From a checkpoint of a small image classifier.
Model: 7.46M parameters, 24-pixel images, arch vit, norm layernorm, activation squared_relu, moe soft, num experts 16, patch size [4, 4], layers 6, width 320.
Data: trained on retinal OCT scans (Kermany 2017), 98430 training examples, 14.2 epochs.
Rows from block 2, named by matrix and row number. Rows with one number belong to one attention dimension. Each number is 128 + 32 x the weight over the matrix's rms, rounded and kept within 0 to 255. All counts start at 0.
# v: attention value (model.blocks.2.attn.v.weight, 320x320), inputs 160-239
# proj: attention output (model.blocks.2.attn.proj.weight, 320x320, transposed), outputs 160-239
v.148 [128 146 124 160 139 114 148 129  63 134  92 127 121 105 103 175  67 154 112 138 141 197 154 134 124 169  79 131 117 128 140  95 101 124 104  48 133 167  84 128 123 124 128 127 129  92 176 114 142 119 147 140 108 130 128 127 119 114  92 132 133 114 125 150 127 127 136 151 182 133 130 121 110 141 157  99  98 129 187 133]
v.149 [134 122 119 128 134 114 125 118 121 129 127 193  89 113  83 200   0 133 113 123  93 173 133 126 122 133 122 155  89  99 131  87 124 133 129  73 116 111 141 128 114 107  96 128 113  85 178 121 145 126 174 187 104 127 156 117 108  62 128 172 176 133  61 160 152  52 135  96 200 127 102 120 128 166 150 128 128 148 225 128]
v.150 [127 135 127  59 139  79 131 190 141 121 147 131 128 166 145 116 158 131 133 120 160  49 108  96 174 115 179 136 128 124  95 146 110 120 160 142 120 140 125 132 156 129 123 143 129 129  88 135  80 135 120 134 154 134 118 151 122 159 130 115 117 160 130 108 145  77 122 131  80  65 113 123 141 141 112 138 125 104 114  90]
v.151 [124 137 178 116 131 122 128 134 136 116 130 119 128 128 182  76 204 108 181 128 150 111 148 122 139 132 134 116 173 130 119 161 133  98  86 168 117 134 119 119 134  92 138 102 140 194  96 138 126 132  87 105 128 110 106 131 142 144  95 129 114 132 165 141  82 145 114 156  81 116 169 173 133  45 102 160 129 124  67 160]
v.152 [177  88 155 181 182 133 122 117 150 148 128 123 128 105  85 189  89 127 130 140 123 187 141 142  97 165 103 141  56 131 135  99 134  85  81 116 163 122 137 115 117 134 137 166  90 114 169  92 133 142 138 182  96  96 137  85  90  69 129 189 120  93 120 135 102 127 101 181 199 138 130 126 128 175 159 121 128 161 150 145]
v.153 [129 105 206 145 143 139 102 115 167 135 128 113 132  81  53 154  90 136 122 132 140 135 114 131 188 183 153 114 143 120 122 136 121 157 124 113 124 130 184 155  66 127 118 128 129 112 158  79 189 140 115 159 105 116 202 101  59 124 125 168 161 179  99 118  86 127  99  76 144  97  40 131 128 170  80 105 120  94 142 145]
v.154 [129  99 105 144 140 127 115 124 107 128 128 119  97 127 128 155  37 133 128 138  97 174 165 137 115 125  48 127  96 161 147 106 153 107 126 102 196 118  97 126 129  88 130 116  93 128 145 110 151 113 178 123  88 142 130 127 142  88 128 122 131 102 130 159 123 139 133 120 188 133 147 110 158 127 140 113 136 114 154 113]
v.155 [142 137   0 102 126 134 130 208 129  86 174 141 128 190 139  38 175 127 125 123 110  41 131 122  96 107 138 124 126 101 132 117 110 145 186 194 132 133  89 122 187 128 135 134 128 158  30 159 124 102 129  56 173 141  84 128 159 163 193  58  63 125 143 145 176 136 156 128  82 157 152 126 110  91 102 179 140 130 118 136]
v.156 [102 129 134 145  84 109 136 138 152 119 129 126 157 151 155  80 229 120 153 125 147  73 111 118 142  85 153 129 173 144  48 154 118 125 144 165 143 126 122 114 129 151 136 121 182 173 104 129 125 167  77  69 146 118 109 118 155 147 128 116  99 143 184 116  84 173 119 123  93 126 117 149 129  73 107 143 177 114 109 127]
v.157 [119  98 245 180 144 125 105 121 124 148 124 100 128  86 120 168  64 131 131 134 171 233 113 123 174 224 123 128 129 100 115 107 134 115   8  97 122 125 138 145 100 128 121  66 108 117 162 113 146 116 140 208  77  59 147 109  76  50  91 181 154 171 114 103 100 119  99 129 166  87 101 122 113 189  78  98 117 161 135 152]
v.158 [100 137 153 121 129 113 130 119 155 134 127  84 138 128 140  70 209 123 153 146 153  86 101 113 156 197 167 127 138 134 122 167 149 122 127 151 121 155 120 128 140 154 125 111 139 194 124 120 128 155  46 101 152  99 139 129 156 132  86 128  89 134 130 105 111 147  78 110 103 137 167 132  91 113  67 148 128 122  91  92]
v.159 [126 130  34  43  99 129 150 146 151 113 211 131 128 145 134  77 199 155 157 115  81  62 134 126 124  75 160 128 131 125 142 125 115 171 193 151 132 126 157 173 164 147 140 189 140 111  27 132 121 182 114  72 183 146  76 148 152 197 203  27  95 107 134 170 212 114 156 127  81 151 132 123 153  92 169 159 134 128 124 102]
v.160 [175 112 144  99 109 149 124  86 128 134 145 138 124 111  82 138  41 123  92 125  85 128 125 159 115 128 139 132 102 104 142 166  96 141 142  83 114  81 147 149 127 136 124 145 128  95 131 105 142 148 122 160 155 137 132 101  68 124 147 132 128 198  64 156 142  96 121  60 153 122  52 125 111 218 142 127 125 131 142 132]
v.161 [162  97  75 127 121 131 135  92 110 126 113 152 132 162 119 131 145 127  86 158  72 170 180 129  99  89 110 120 125 128 163 109 143 126 135 132 184 131  76  93 139 134 114 167 133 115 141 128 133  93 166  95 129 136 126 135 178 102 146 130 157  71 133 201 183 132 156 128 137 130 152 124 129  97 149 120 128 142 127 116]
v.162 [126 168 136 132 182  80 123 117 131 120 157 125 129 128 160 153 165  96 129 165 165 140 130  82 135 157 132 108 134 143 120 109 197 125 114 148 171 128 120 127 155 140 130  84 127 157 126 169  91 125 124 169 105  99 140 124 135 135  56 142 149 142 159 111 102 140  95 159 118 101 173 175 129 132 115 127 144  91  87 136]
v.163 [121 128  81 167 119 139 143  99  85  99 134 145 140 122 112 171 148 132 115 141  90 150 191 125 101 114  87 128 122 128 131  66 137 105 139 138 132 138 108  77 168 114 112  38 119 143 190 118 119  87 173 108  45 137 127 134 140 115 135 126 128 105 167 142 144 125 175 142 136 130 184 116  97 117 177 127 145 141 110  94]
v.164 [124  94  91 131  75 140  73 131 155 108 130 161 163 146 128  74 138 128 141 134 113  34 124 144 129 139 129 102 127 143 112 132 112 195 142 103 125 114 128 128 142 150 127 135 125 141  90 132 121 148 100  84 197 151 125 128 143 134 169  77 121 167 147  99 157 129 177 114 118 161  89  98 151  61 112 168 129 128 119 115]
v.165 [133 123 147 189 162 166 126 110 120 137 139 139 128  71  86 146   0 133 108 170 128 228 151 129 133 165 159 143 101 120 132  99 128 128  95  45 128 142 119 132 119 128 106 100 129  82 168 116 130 124 182 195 129  95 109 118  85  93 129 172 152 140  83 116 117 109 126  95 180 135 106  83 132 178 153  58 122 143 176 141]
v.166 [138 103  90 140 128 128 122 133 126  62 137 128  87 136  91 158  56 130  93 100 102 122 128 160 136  96 181 119 103 114 144 139 147 154 158 122 134 119 172 132 112 108 136 208 130  77 145 120 146 152 159 174 195 146 130 125 107 103 147 123 128 136  55 171 147  76 142  83 148  78  67 128 117 171 157 129 123 127 209 124]
v.167 [137 118  59  79  62 131 108 152 151 118 131 169 137 144 119  78 146 125 129 108  97  40 119 135 114  56 159  74 123  72 137 140 115 143 165 123 131 120 159 161 123 128 177 171 137 111  67 132 125 155  96  99 217 157 121 144 145 151 183  69  92 149 136 142 149 129 152  87 104 133  73 120 145 113 144 174 146 200 139  76]
v.168 [161 105  67 113 110 127 139 120 126  87 158 138 107 162  89  87 138 145 117 129  34 100 144 168  74  43 123 109 104 125 125 123 160 101 160 137 138 144 128 137 124 127 127 169 162 124  91 129 128 124 146  75 150 183 127 151 159 129 211  43 112  69 134 141 188 136 222 126 108 117 127 103 128 119 142 132 121 148 141 112]
v.169 [158 119 120 132 131 170 126 113 129 154 156 128 128 102  98 159  29 151  88 159 113 150 143 135 136 129 120 136 111 116 134 125 125 132 116  92 133 122 101 127  96 110 134 129 129  88 141 116 131 125 161 164 110 126 155 113 128  63 128 131 149 124  88 130 122 122 156 126 175  82 104 112 111 181 149 105 119 175 189 134]
v.170 [163 137 134 147 136 165 127 110 115 154 119 138 122 122  75 218  98 119 118 140 170 219 161 139 122 157  90 128 122 128 118 115 131 121  93 100 131 130 141 104 134 128  98 126 119 120 181 138 148  94 168 156 105 116 153  98  85  91 107 144 141 117 120 157 118 120 114 130 168 126 142  89 123 189 142 112 105 145 191 139]
v.171 [ 58 148 160 121  86 127 128 165 165 121 146  97 133 129 144  70 196  98 173 136 170  65 121  99 140 138 114 127 179 134 109 158 128  90 148 143 123 163 113 128 167 171 140  64 129 183 100 128 104 178  84 110 150 131 134 175 161 160 117 175 118 136 131  89 120 125 108 167  67 128 136 153 128  91  88 138 128 124  80 161]
v.172 [122 130 149 103 138 129 124 147 117 142 119 153 129 155 133 171 132 162 128 123 166 126 104 131 174 160 157 129 129 127 106 155 152  96 122 132  80 126 121 106  92 136  68 128 133 120 145 127 137 141 159 152 101 107 130 134 122 127 112 174 119 124 136 109 110 111 103 128 132 147 128 133 129 150 125 128 126  98  97 112]
v.173 [127 130 183 151 185 119 118 141 139 177 142 120 117 140 144 129 141  93 173 129 204 167 117 126 159 167  91 127 146  86  99 165 147 129 115 138 137 111 122 128 123 127 129  85 116 159 135 114 128 120 103 153  63  72  99 129 135 127  34 190 126 128 123  95  92 126  42 194 125 128 204 182 128 130  95 127 128 113  78 169]
v.174 [135  88 149 139 142 121 129 117 129 180 117 120  85  71 120 153 109 162 123 122 134 128 152 128 233 141 112 168 120 129 129 127 129 130  75 119  97 120 128 137  93 126 133 129 101 131 164 109 187 112  91 150  95 121 142 123  65 124 112 162 148 102 111 137 109  74 143 126 170 139  74 131 128 187 125 117 128  85 151 144]
v.175 [140 129 131 160 169 138 127 115 114 129 125  99  94 104  91 166 113 138  87 154 112 215 145 135 104 141 105 133 115 128 167  54 145 104 125 108 200 148 133 127 129 158 145 138 116 137 181 118 156 112 154 132  70 119 131  94 127 117 108 167 123 108 136 170 145 129 133 129 132 103 130 134 127 109 147  82 130 150 152 146]
v.176 [121 137 152 131 120 121 136 169 145 105 138 105 134 150 147  92 169 120 141 130 127 125 103 117 138 157 128 132 122 127 128 128 129 124 122 158 130 157 119 127 133 159 160  92 133 191 101 128 127 129 121  43 150  85 127 152 148 170 124 131 115 129 141 116 117 152 121 147  43 149 186 107 113  52  57 178 144  88  77 130]
v.177 [177 106 122 133 128 173 119  88  98 125 129 127 129  88 113 197  62 127  90 130 106 214 143 152 125  99  70 120  82 120 166 122 116 167 128  88 133 131 143 134  85 135  97 151 114  92 157 127 135 119 183 153 102 168 118 103 124  72 124 169 172 119 125 173 163 120 133 119 155 144 127 110 138 192 162 106 155 134 195 131]
v.178 [182 124 162 144 182 119 120  84 156 128 128 138 139 129  92 225   0 129 123 131 193 196 134 133 121 167 107 152 135 127 115 114 124 123  85  86 161 147 138 158 108 108 140 123 117  28 190 123 147 124 143 191  93 123 128  72 118  69 116 197 178 165 100 127 113 100 102 126 212 133  84 127 140 182 133 105  94 122 172 136]
v.179 [ 71 141  51  89 120  83 121 136 144 131 128 139 129 152 172 113 180 125 131 125 137  67 134  93 125 121 143 128 133 154 114 135 125 127 158 132 106 138  95  98 133 139  81 111 127 161  90 142  89 122 129  85 118 128 117 151 161 139 129  86 114 103 150 128 132 165 170 121  81 127 192 136 129  97 117 154 128 107  79  91]
v.180 [120 157  97 101  56 110 134 140 129 125 129 129 137 187 160  40 255  76 130 125 128   7 125 118 130  98 138 146 152 129 134 121 147 131 152 171  95 139 118 120 145 128 190 121 134 177  42 147  92 192  94  48 194 136 116 130 159 146 135  55  81  96 167 155 165 141 136 131  58 128 152 133 149  46 111 224 131 126  52  77]
v.181 [127 127  88 119 114 152 140  94 125 126 108 138 108 141 130  99 117 128 113 138  95 129 157 139  91  98 127 122  76 120 132 104 128 151 131 129 144 151 117 104 129 134 145 128 123 110  91 103 130 116 156  57 147 163 127 139 192 109 191 104 128  96 135 152 177 154 185 129 112 151 146 121 132 119 166 106 151 201 141 117]
v.182 [203 130 122 132 141 113 124 113 107 138 106 175 108 116 114 221  16 163 111 130  87 156 135  87 135 129 108 128 110 127 124 123 121 120 113  64 128 121 124 136 136 128 118 157 127  89 185 127 138 127 191 159 114 126 142  89 119  95 125 131 164 143  94 108 124 119 129 136 205 136  67 128 114 209 145 101 142 186 208 132]
v.183 [ 92  93 248 148 135 132 138  74 147 139 127 125 127  53  87 212  48 128 131 134 147 223 116 127 143 178 124 131 129 126 106 139 128 103  95 111 121 120 141 129 127 120 108 114  87 145 166 126 125 130 120 188 122  84 145  91  96 107  59 188 183 176 100  84 107 124  68 127 151 128  98 159 126 194  94 126 128 139 141 152]
v.184 [125 131 178 143 128 115 131 123 130 124 163  80 114 126 142 118 191 109 116 140 162 130 130 141 154 170 125 134 145 127  99 130 130 122 122 154 123 128 143 128 124 175 163  69 129 195 122 118 128 128 120 152 119 111 123 130 134 138 101 151 121 132 129  95 118 178 106 154 116 136 148 203 129  97 108 145 144  83  47 134]
v.185 [133 144 134 173 156 130 127  79 108 138 118 109 131 126 110 185  83 127 106 142 121 198 152  87  90 136 105 121 122 159 152  65 136 101 108 139 123 136 105 124 109 102 110 136 133 102 183 138 140 120 160 113  85 128 134 163 109 101 108 142 131 101 138 132 116 177 179 143 141 177 132 109 132 121 166  93 129 140 131 177]
v.186 [100 132  43 107  73 127 175 142 136 120 146 127 139 149 164  46 219  92 126 134 140   0 157 148 128  93 141 127 136 148 132 145 128 134 161 146 101 154 119 114 130 131 154 125 142 175  84 139 119 143 117  26 158 160 127 174 142 200 137  99  96 130 163 117 149 159 182 128  49 123 149 144 146  70 127 188 135 127 102 179]
v.187 [122 122  50  85  68 133 155 148 132 105 132 131 130 188 114   9 203 124 139  91  91   3 126 104 126  75 159 120 119 135 166 124 138 156 194 146 133 110 130 124 151 128 158 134 146 128  44 137 114 153 107  50 242 152 125 128 142 154 180  33  60  79 131 121 182 138 148 108  93 123 133 120 133  76 146 209 129 151 114 104]
v.188 [166  83  76 157 128 132 106 129 110 124 121 134 130 136 115 147  33 139 110 107 104 131 162 150 118  57  83 125 103 115 144 116 114 109 140  79 135 115 125 128  91 128  97 221 128  98 133 158 128 121 141 100 135 141 127 141 121 100 149  86 150 119 123 167 147  67 177  80 173 107 126 125 152 142 171 144 114 131 172 121]
v.189 [135 128 176 137 156 134 127 111 132 145 133  90 134  82 106 186  58 129 143 137 138 161 108 144 127 107  90 113 127 149 126 101 143 117 116 120 128 115 123 128 162 129 127 117 125  94 169  91 196  87 151 218  85  87 129 125  78  69 106 172 184 118 123 134  85 128  93 137 174 130 128 113  77 173 138 124 120 148 121 145]
proj.148 [ 89 147 178 128 108  71 116  72 141 122 156 170 109 168 174 191 131 155 149 106  62 154  98  98 168 139 128 187 164 138 114 137 125 124 140 143 124 102 145  56 141 101 164  98 129 106 108 146 134  95 142 193 122  70 114 109  95 110 152 121 169 155  93 186 116 123 130 168 133 128 176 155 131 172  97 118 163 169 154  91]
proj.149 [ 99 196 117  88 145 102 122 119 172  81 175 131  83 141 149 233 127 129  89 146 125 136  96 134 208 114 134 166 145 135 106 193 157 111 130 126  87  57 143 154 111 142 128 156  86 114 159 168 125 141 164 195 126 118 124 115  58 117 145 140 131 146  35 109 121 158 145 200 129 126 175 119  92 255 115  98  88 126 116  89]
proj.150 [151 176 116 131 140 119 152 137 127 158 123 127 132  54 131  87 123 126 124 103 161 109 122 148 130  81 135 111 124 150 147  93 100 126 120 103 128 132 108 136 101 126 137 151 127 133 160 117 119 162 118  98 124 162 176 103 135 199 113 133 133  89 170 109 150 116  89 133 147 113 116  69 137 116 130 107 133 112 148 145]
proj.151 [197  82 112 137 118 139  57  84  96 132 109 128 200 125  93  48 180 126 168 118 127 130 177 110  46 125  94  98 121 115 172  79 121 139 158 129 145 190 103  93 144 132 128  92 171 129 138 107 138 134  48  87 136 124 122 151 138 128 129 178 170  83 200 139 164  62  86 108 129 128   9  98 122 108 130 101 164 125 164 131]
proj.152 [118 117 177  91 115 122 124 124 143  72 172 139  98 132 137 170 152 133 133 154  91 168 158 121 135 136 102 151 130 128 117 151 127 154 107 191 124 110 111 138 127 125 131 138 123 150 133 142 151 110 148 211 145 106  91 127 103 154 196 112 146 138  84 145 117 135 147 156 130  81 143 131 130 136 154 112  89 156 121 108]
proj.153 [ 98 166 170 115 155 132 159 110 122  53 128 129 118 140 129 154 147 149 128 151  54  94  58 113 234 166 196 141 139 148  57 139 137  97  81 127 100 130 147 232  70 149 103 134  75 142 118 181 112 129 132 149 123 122  62 124 127  96 122 135 169 166 143  90 132 130 137 139 114 115 176 127 112 156 128 122  13 126 110  94]
proj.154 [110  93 160 159 112  97 106 119 126 128 146 150 112 149 137 142 181 138 143 149  98 138 166 141 119 182 111 147 120 123  97 159 115 159 110 130 123  95 131  72 178  72 138 141 123 127 129 120 170  71 154 129 134  96  69 143  99  97 141 126 126 152  89 158 107 113 144 124 114 125 140 122 133 183 140 111 139 138 120 122]
proj.155 [173 118 112 132 175 166 143 177 109 183 105 125 140 122 117  64 110  72 113 113 190  75 219 129 118  87 142  44 120 100 198  71 124 118 160 129 149 160 118 115 147 133 149 181 211 116 142  76 123 173 139  27 141 179 169 209 132 135  47 153  71  65 130 120 156  81 149  48 145 164  79 126 181  59 161 129 190  94 165 177]
proj.156 [155 128  99 138 121 196 137 199 121 167  37 111 138 149  86  70 131 119 133 103 146 126 169 119  77  91 138 103 150 145 141  81 125 163 109 124 134 186 118 103 157 201 126 118 128 119 130 120 154 155  97  49 161 141 130 134 137 122 129 102 145  71 148 121 167 122 128 113 131 129  45 117 150 110 123 127 140 125 128 137]
proj.157 [ 90 127 151 124 120  81 136 127 119  80 131 168 102 192 131 175  74 128 140 162  63 137  57 129 171 146 105 166 139 168  93 129 167 106  54 140 102 111 131 169  91 122 112 109  80 128 138 189 105 119 160 220 119 112  72  98 131 175 117 126 194 175 135 116 129 141 144 204 128  74 171 128 112 204 128 119  52  80  50 103]
proj.158 [157 108  74 137 116 156 142 133  78 166  57 112 152 126  73  91 157 128 153 120 126 131 193 107  63 138 117 129 113 128 178  63 118 100 158 131 181 190 105  94 130 207 173 134  76 128 136 121 114 131  90  73 133 130 124  93 211 124 117 134 171 107 233 106 136  83 116 126 135 136 101  82 163  90  98 121 131 107 124 159]
proj.159 [147 148  85 130 230 172 131 128 140 156 120  73 213 113 125  51 132  58 115 114 207  58 161 122  81  42 142  88 120  46 188 128  87 127 177 138 147 127 115 161  99 121 143 153 220  97 140 106 158 161  99  15 139 199 212 171 134 125  82 130  42  91 143 124 157  97 131  77 129 228 120 134 166  98 184 169 145  97 146 164]
proj.160 [119 131 131 121 138 128 137 127 144 119 164 126  88 150 161 199  90 132  39 142 138 117  16 142 179 101 141 119 148 137 101 149 148 102 132 151 125  96 132 178  80 127 107 128 123 131 124 164 100 125 131 139 143 109 130 114 126 125 117 178 130 126 117 132 129 159 131 152 126 123 215 125 119 185 132 125  60  92 120 104]
proj.161 [161  95 148 134 121 128 124 116 133 145 151 137 113 132 128 132 163 138 117 100 134 179 149 100  41 109 102 138 126  70 166 153  96 131 150 136 153 123 169  63 186  80 186  83 147 132 139  95 191  86 158 133 133 112 128 159  99 107 162 106 107 123 125 153 124 164 149 129 130 143 146 188 158 158  93 151 180 239 135 108]
proj.162 [144  89 139 129 112 128 108  92 110 132 119 102 132 133 121 125 150 138 178 117 110 127 178  97  75 125 153 133 116 130 183 119  88 141 128 113 120 168  95  82 135 135 116 113  85 124 132 116 147 120  88 124 106 120 126 162 135 189 184 131 127 143 197 169 112  86 117 124 148 138  83 111 127 116 131  90 152 143 127 104]
proj.163 [128  97 126 133  85 101 106  99 123 154 134 128 116 139 136 130 131 205 196  95 128 137 144 132  62 128  89 147  61  97 140 181  65 133 139 130 199 129 130  59 154 127  94 129 129 125 131  68 161  54  94 128 143 105 141 160 120  99 166 125 120 122 129 160  91 127 127 139 151 141  95 152 140 129 124 154 227 142 150  66]
proj.164 [164 183 124 135 207 129 116 120 143 154 166 129 161  99 111 127 128 125  32 115 165 133 120 114 162  97 148  75 126 138 190  92 152  98 146 157 126 120 140 144 130 161 108 124 149 117 147 127  95 142 177  76 136 164 149 120 136 140  79 129 115 153 121  78 133 118 160 118 133 105 136 124 127 129 154 159 113 102 150 175]
proj.165 [111 145 169  85 130  80 136 111 106  87 151 129  48 115 145 162 125 132 146 137  86  97  88 104 208 139 158 169 147 152  71 148 138 133 112  55 116  64 170 138 134  92 109 109  83 127 129 142 107 115 178 188 118 120 128  92  85 128 148 129 138 157  91 156 138 147 139 172 123  52 169 146 114 254 108 136 153 142 117  70]
proj.166 [114 161 163  93 178 128 158 122 141 107 143 140  92 126 138 153 106 126 122 107 136 157  86 138 195  92 127 113 154 108 107 141 166 131 108 121 147  50 173 199 119 156 136 166 115 128 127 156 135 159 152 148 169 121 130 112 116 111  90 117 113 131 116 102 144 139 175 120 179 110 180 133 123 180 148 146  82 109 129 112]
proj.167 [126 181 112 120 165 142 141 144 156 125 123 130 127 113 160 123 141 110  78 168 147 127  99 135 158  57 144  31 126 114 128 151 134  99 141 130 142 121 127 205  91 134 137 187 232 141 143 133 104 187 139  99 155 178 169 142 131 110  25 124 126  94  81 106 148 131 208  44 128 160 163 130 129 132 218 141  66 101 131 159]
proj.168 [115 129 116 128 171 132 134 126 142 145 141 129 139  99 133 130 131 143 105 126 130 135 165 146  94  63 127 103 125  80 203 189 129 125 217 119 174 129 149 125 171 104 156 159 186  97 146  89 131 115 150  97 145 152 164 174 113  60  78  85  86  76  85 139 133 113 143  59  97 143 132 135 141 106 139 159 129 130 144 154]
proj.169 [ 88 154 207 126 125  86 107  81 131 128 234 139  82 148 145 187 127 105 107 145  93 129  95 148 149 127 137 149 152  77 112 165 136 136 127 139 128  96 123 120 114 113 137 128 115 123 119 138 136  96 155 162 112 122 128 151  90 139 170 129 135 143 112 134  94 149 128 156 170 120 200  91 112 169  74 145 112 134 112  93]
proj.170 [102 115 157 131  84 129 123 118 124 135 176 129 111 149 141 227 179 134 163 147 101 148 149 119 134 152  96 215 138 152 123 187 162 183 139 128 116 123 107 101 129 113 139 126 108 115 118 130 171  82 144 145 120  89 101 129  98 142 169 114 155 164  93 172  95 136 115 185 134 133 143 102  93 145  91 136 134 137 163  92]
proj.171 [167 129 104 129 127 159 124 134 100 175  32  57 163 110  66  98  80 119 129 113 137 127 136 111  85 122  76  77 119 131 128  36 132 110 140 133 127 191 115 117 113 170 126 120 118 130 129 124 138 161 120 112 131 136 122 128 183  96 150  76 118 123 196 110 141 126 163  56 125 125  88  96 106  76 128 112 119 102 128 149]
proj.172 [134 127  97 128  62 153 129 156 128  95 126  95 118 173 119 122  99 125 121 136  82 115 112 110 142 126 140 145 110 135 126 108 111 133  87 123 106 135  96 118 125 128 122 122  83 125 106 161 143 125  82 132 126 132 129 117 132 135 154 120 127 134 144 101 115 118 101 139 127 134 129 123 130 143 150 133 125 139  96  99]
proj.173 [144  95 139 122  74 142 117 130  96  83 111 117 139 133  83  99 141 126 186  89 100  90 165  88  83 151 103 153 132 176 129 106  83 133 105 137 117 164 149 130 110 180  93  92  67 126  69 134 121 146  95 129 118  94 127 114 144 135 139 142 179 158 178 121 128 118  86 151 124 125  87 128 107 123 163 114 141 124 115  96]
proj.174 [126 125 163 129 103 123 129 145 123 112  86 129 102 149 134 152 133 126 125 106  89 149 128  94 152  88 146 135 158 173 106 120 134 129 100 140  87 120 143 135 113 127 126 128 111 121 108 149 121 170 133 156 128 129 115 119 133 135 126 130 129 128 106 107 131 143 121 179 132  93 155 140 124 130 122 132  52 131  98 112]
proj.175 [134  85 163 186  83 108 105 146 120 108 128 122  62 159 124 143 160 135 149 144 106 132 138 142 109 120 118 168 110 135 124 168  86 167 107 140 117 135 157 107 127 121  87 141 129 129 114 122 133  64 148 152 133 108  88 137  74  86 157 103 130 121 127 175 115 122 123 116 131 149 143 163 125 133 129 141  96 203 123 117]
proj.176 [163 117 116 153 125 137 105 119 157 224 108 127 152  98 116  74 112 121 133 117 142 126 227 121  67 147 117 143  67 130 157  90 103 112 118  98 153 186 114 131 136 151 125 125 135 118 140 122 153 106 105 106 112 131  77 136 156 132 132 142 139 128 189 135 127 112  87  89 116 138  80 140 159 116 130 142 156 124 128 140]
proj.177 [ 83 129 161 129  96  93 139 119 133  84 235 132  66 143 162 235 164 134 139 150  92  97  86 137 190 136 145 150 160  90 107 150 145 128 121 126 110  63 137 126 124  76 129 148 128 119 124 141 117  96 174 151 157 123 127 106  73 111 128 143 136 195  35 119 118 161 129 177 128 126 191 134 125 191 112 165 113 143 127 105]
proj.178 [123 150 161  79 118  87  96 125 191 118 166 134  41 144 131 207 126 128 153 172  97 147 116 140 158 161 129 185 154 163  41 132 138 130 101 121 114  74 135 139 122 127 129 130 102 139 128 154 114 118 131 192 111 118 124  76  65 124 172 129 170 201 124 131 133 179 123 188  97 128 185 130 116 164 131 119  65 136  76 118]
proj.179 [138 110  95 141 121 139 131 129 116 168 125 127 139  97 123  83 113  94 118 119 177 108 165 170 103 109 124 118 117 146 128 122 125 135 132 100 124 147 123  57 154 178 126  90 152 115 139 129 135 145 105  84 138 127 130 127 151 134 102 121 119 127 149 113 128  85 121  94 118 143  72 124 133 104 127 126 207 120 137 137]
proj.180 [133 127  92 130 108 168 139 164 142 208  56  86 224 107 106  83 121  93 138 165 193 151 174 136  33 118 130  57 115  89 179  83  97 155 148 142 168 215  81 138 155 144 171 135 165 168 121 100 125 154  78  27 110 178 149 188 167 128  97 135  16  76 144 127 138  90 104  66 151 178  46 119 151  32 130 150 160 123 184 178]
proj.181 [118 130 113 138 125 145  96 123 140 218 129 145 124 147 140 140 132 118 120 127 127 163 169 164  99 177 117 116  96  49 163 153 126 128 195 169 138 128 141 105 145 122 149 144 140 133 140 149 151  37 154 131 129  95 180 162 118 115 105 119 109 104  92 194 102 138 105  98 130 152 131 129 140 112 123 149 174 131 154 105]
proj.182 [100 129 160 119 128  38 122  97 140 115 179 166  56 128 150 210 127 144 126 131  93 130  53 136 213 133 132 138 149 144  54 193 158 153 106 125 119 107 139 175 139  76 138 135 123 119 129 166 105  94 183 206  97 126 130 122 118 142 142 131 173 166  45 133  91 142  98 183 133 126 170 121 126 149 119 136 102 143 117  99]
proj.183 [105 144 146 114 114 116 126 105 126 125 176 131  97 163 115 187 128 195 138 129  31 101  84 160 210 155 164 172 143 196  98 128 148 113 101 125  57 128  82 176  78 135 120 127  33 124 124 203 105 126 127 174 116 129  84  59 129 130 154 112 202 198 151 118 133 128  58 178 129  73 152 134 118 128 111  97  35  99 103  54]
proj.184 [141 119 121  52 106 140 119 105 106  67  89 125 162 167 124  57 129 164 151  94 119 119 188 117  56 159  99 143 130 172 132  63 127 132 105 136 108 154 108  90 132 129 108 118  86  98 131 117 126 127 112 118 127  66  90  73 162 133 146 129 139 137 230 120 157 121  94 154  80 128  85 125  92  63 128 130 132  95 172 177]
proj.185 [ 99  89 158 129 112  80 120 122 106 133  78 150 128 158 125 153 177 129 145 146 105 145 136  79 150 174 104 214 135 126 191 158 133 135 110 134 139 132 174  73 156 102  94  83 133 128 114 125 164 101 140 191 128  86 101 145  82 113 169 110 126 136 123 180 117 120 134 144 139 121 177 124 143  99 131 144 138 171 112  82]
proj.186 [163 101  90 156 177 141 144 127 136 177  93 114 171  80 101  44 155 130 126 108 163 129 240 161  49  92 125 104 119 108 171 126  79 136 166 130 204 181 115 120 158 113 149 118 141 129 128  73 120 135  92  59 133 131 148 160 160 138  90 133 119  61 111 136 140 117 137  37 127 155  34 143 178  88 127 127 187 137 173 135]
proj.187 [180 143  84 171 186 170 222 201 182 156 101  91 220 112 123  36 113 116 101 123 236  91 106 127  75  64 139  37 111  60 192 122  93 119 155 146 148 155 124 142 135 148 136 168 218 131 114  99 155 201 100   2 179 148 195 242 138  72 106 115   0  49 125 128 135  75 171   0 125 217  95 128 172  91 177 155 104 134 197 166]
proj.188 [124 144 152 124 189 106 177 123 141 128 165 142  89 104 169 200 122  77 117 137 171 115  82 114 156  94 182 140 131 131 121 136 135 167 135 123 132  94 196 100 128 126 143 134 137 129 138 135 136 122 155 142 126 137 187 127 121 123 117 128  94 100  59  93 144 133 163 108 164 124 187 135 129 186 143 136 101 164 134  98]
proj.189 [109  80  79 130 118  86 114 125 104  96 157 137  95 143 124 153 160 197 185 135  87 137 129 132 128 188  63 222 110 126 129 124 130 156 107 103 125 115 117 117 130 113 108  74 111 124 116 121  99  70 130 167  70  52 127 137 117 124 173 125 165 189 129 158 103 154 105 165 140 122 149 128 117 135  33 126 131 156 123 102]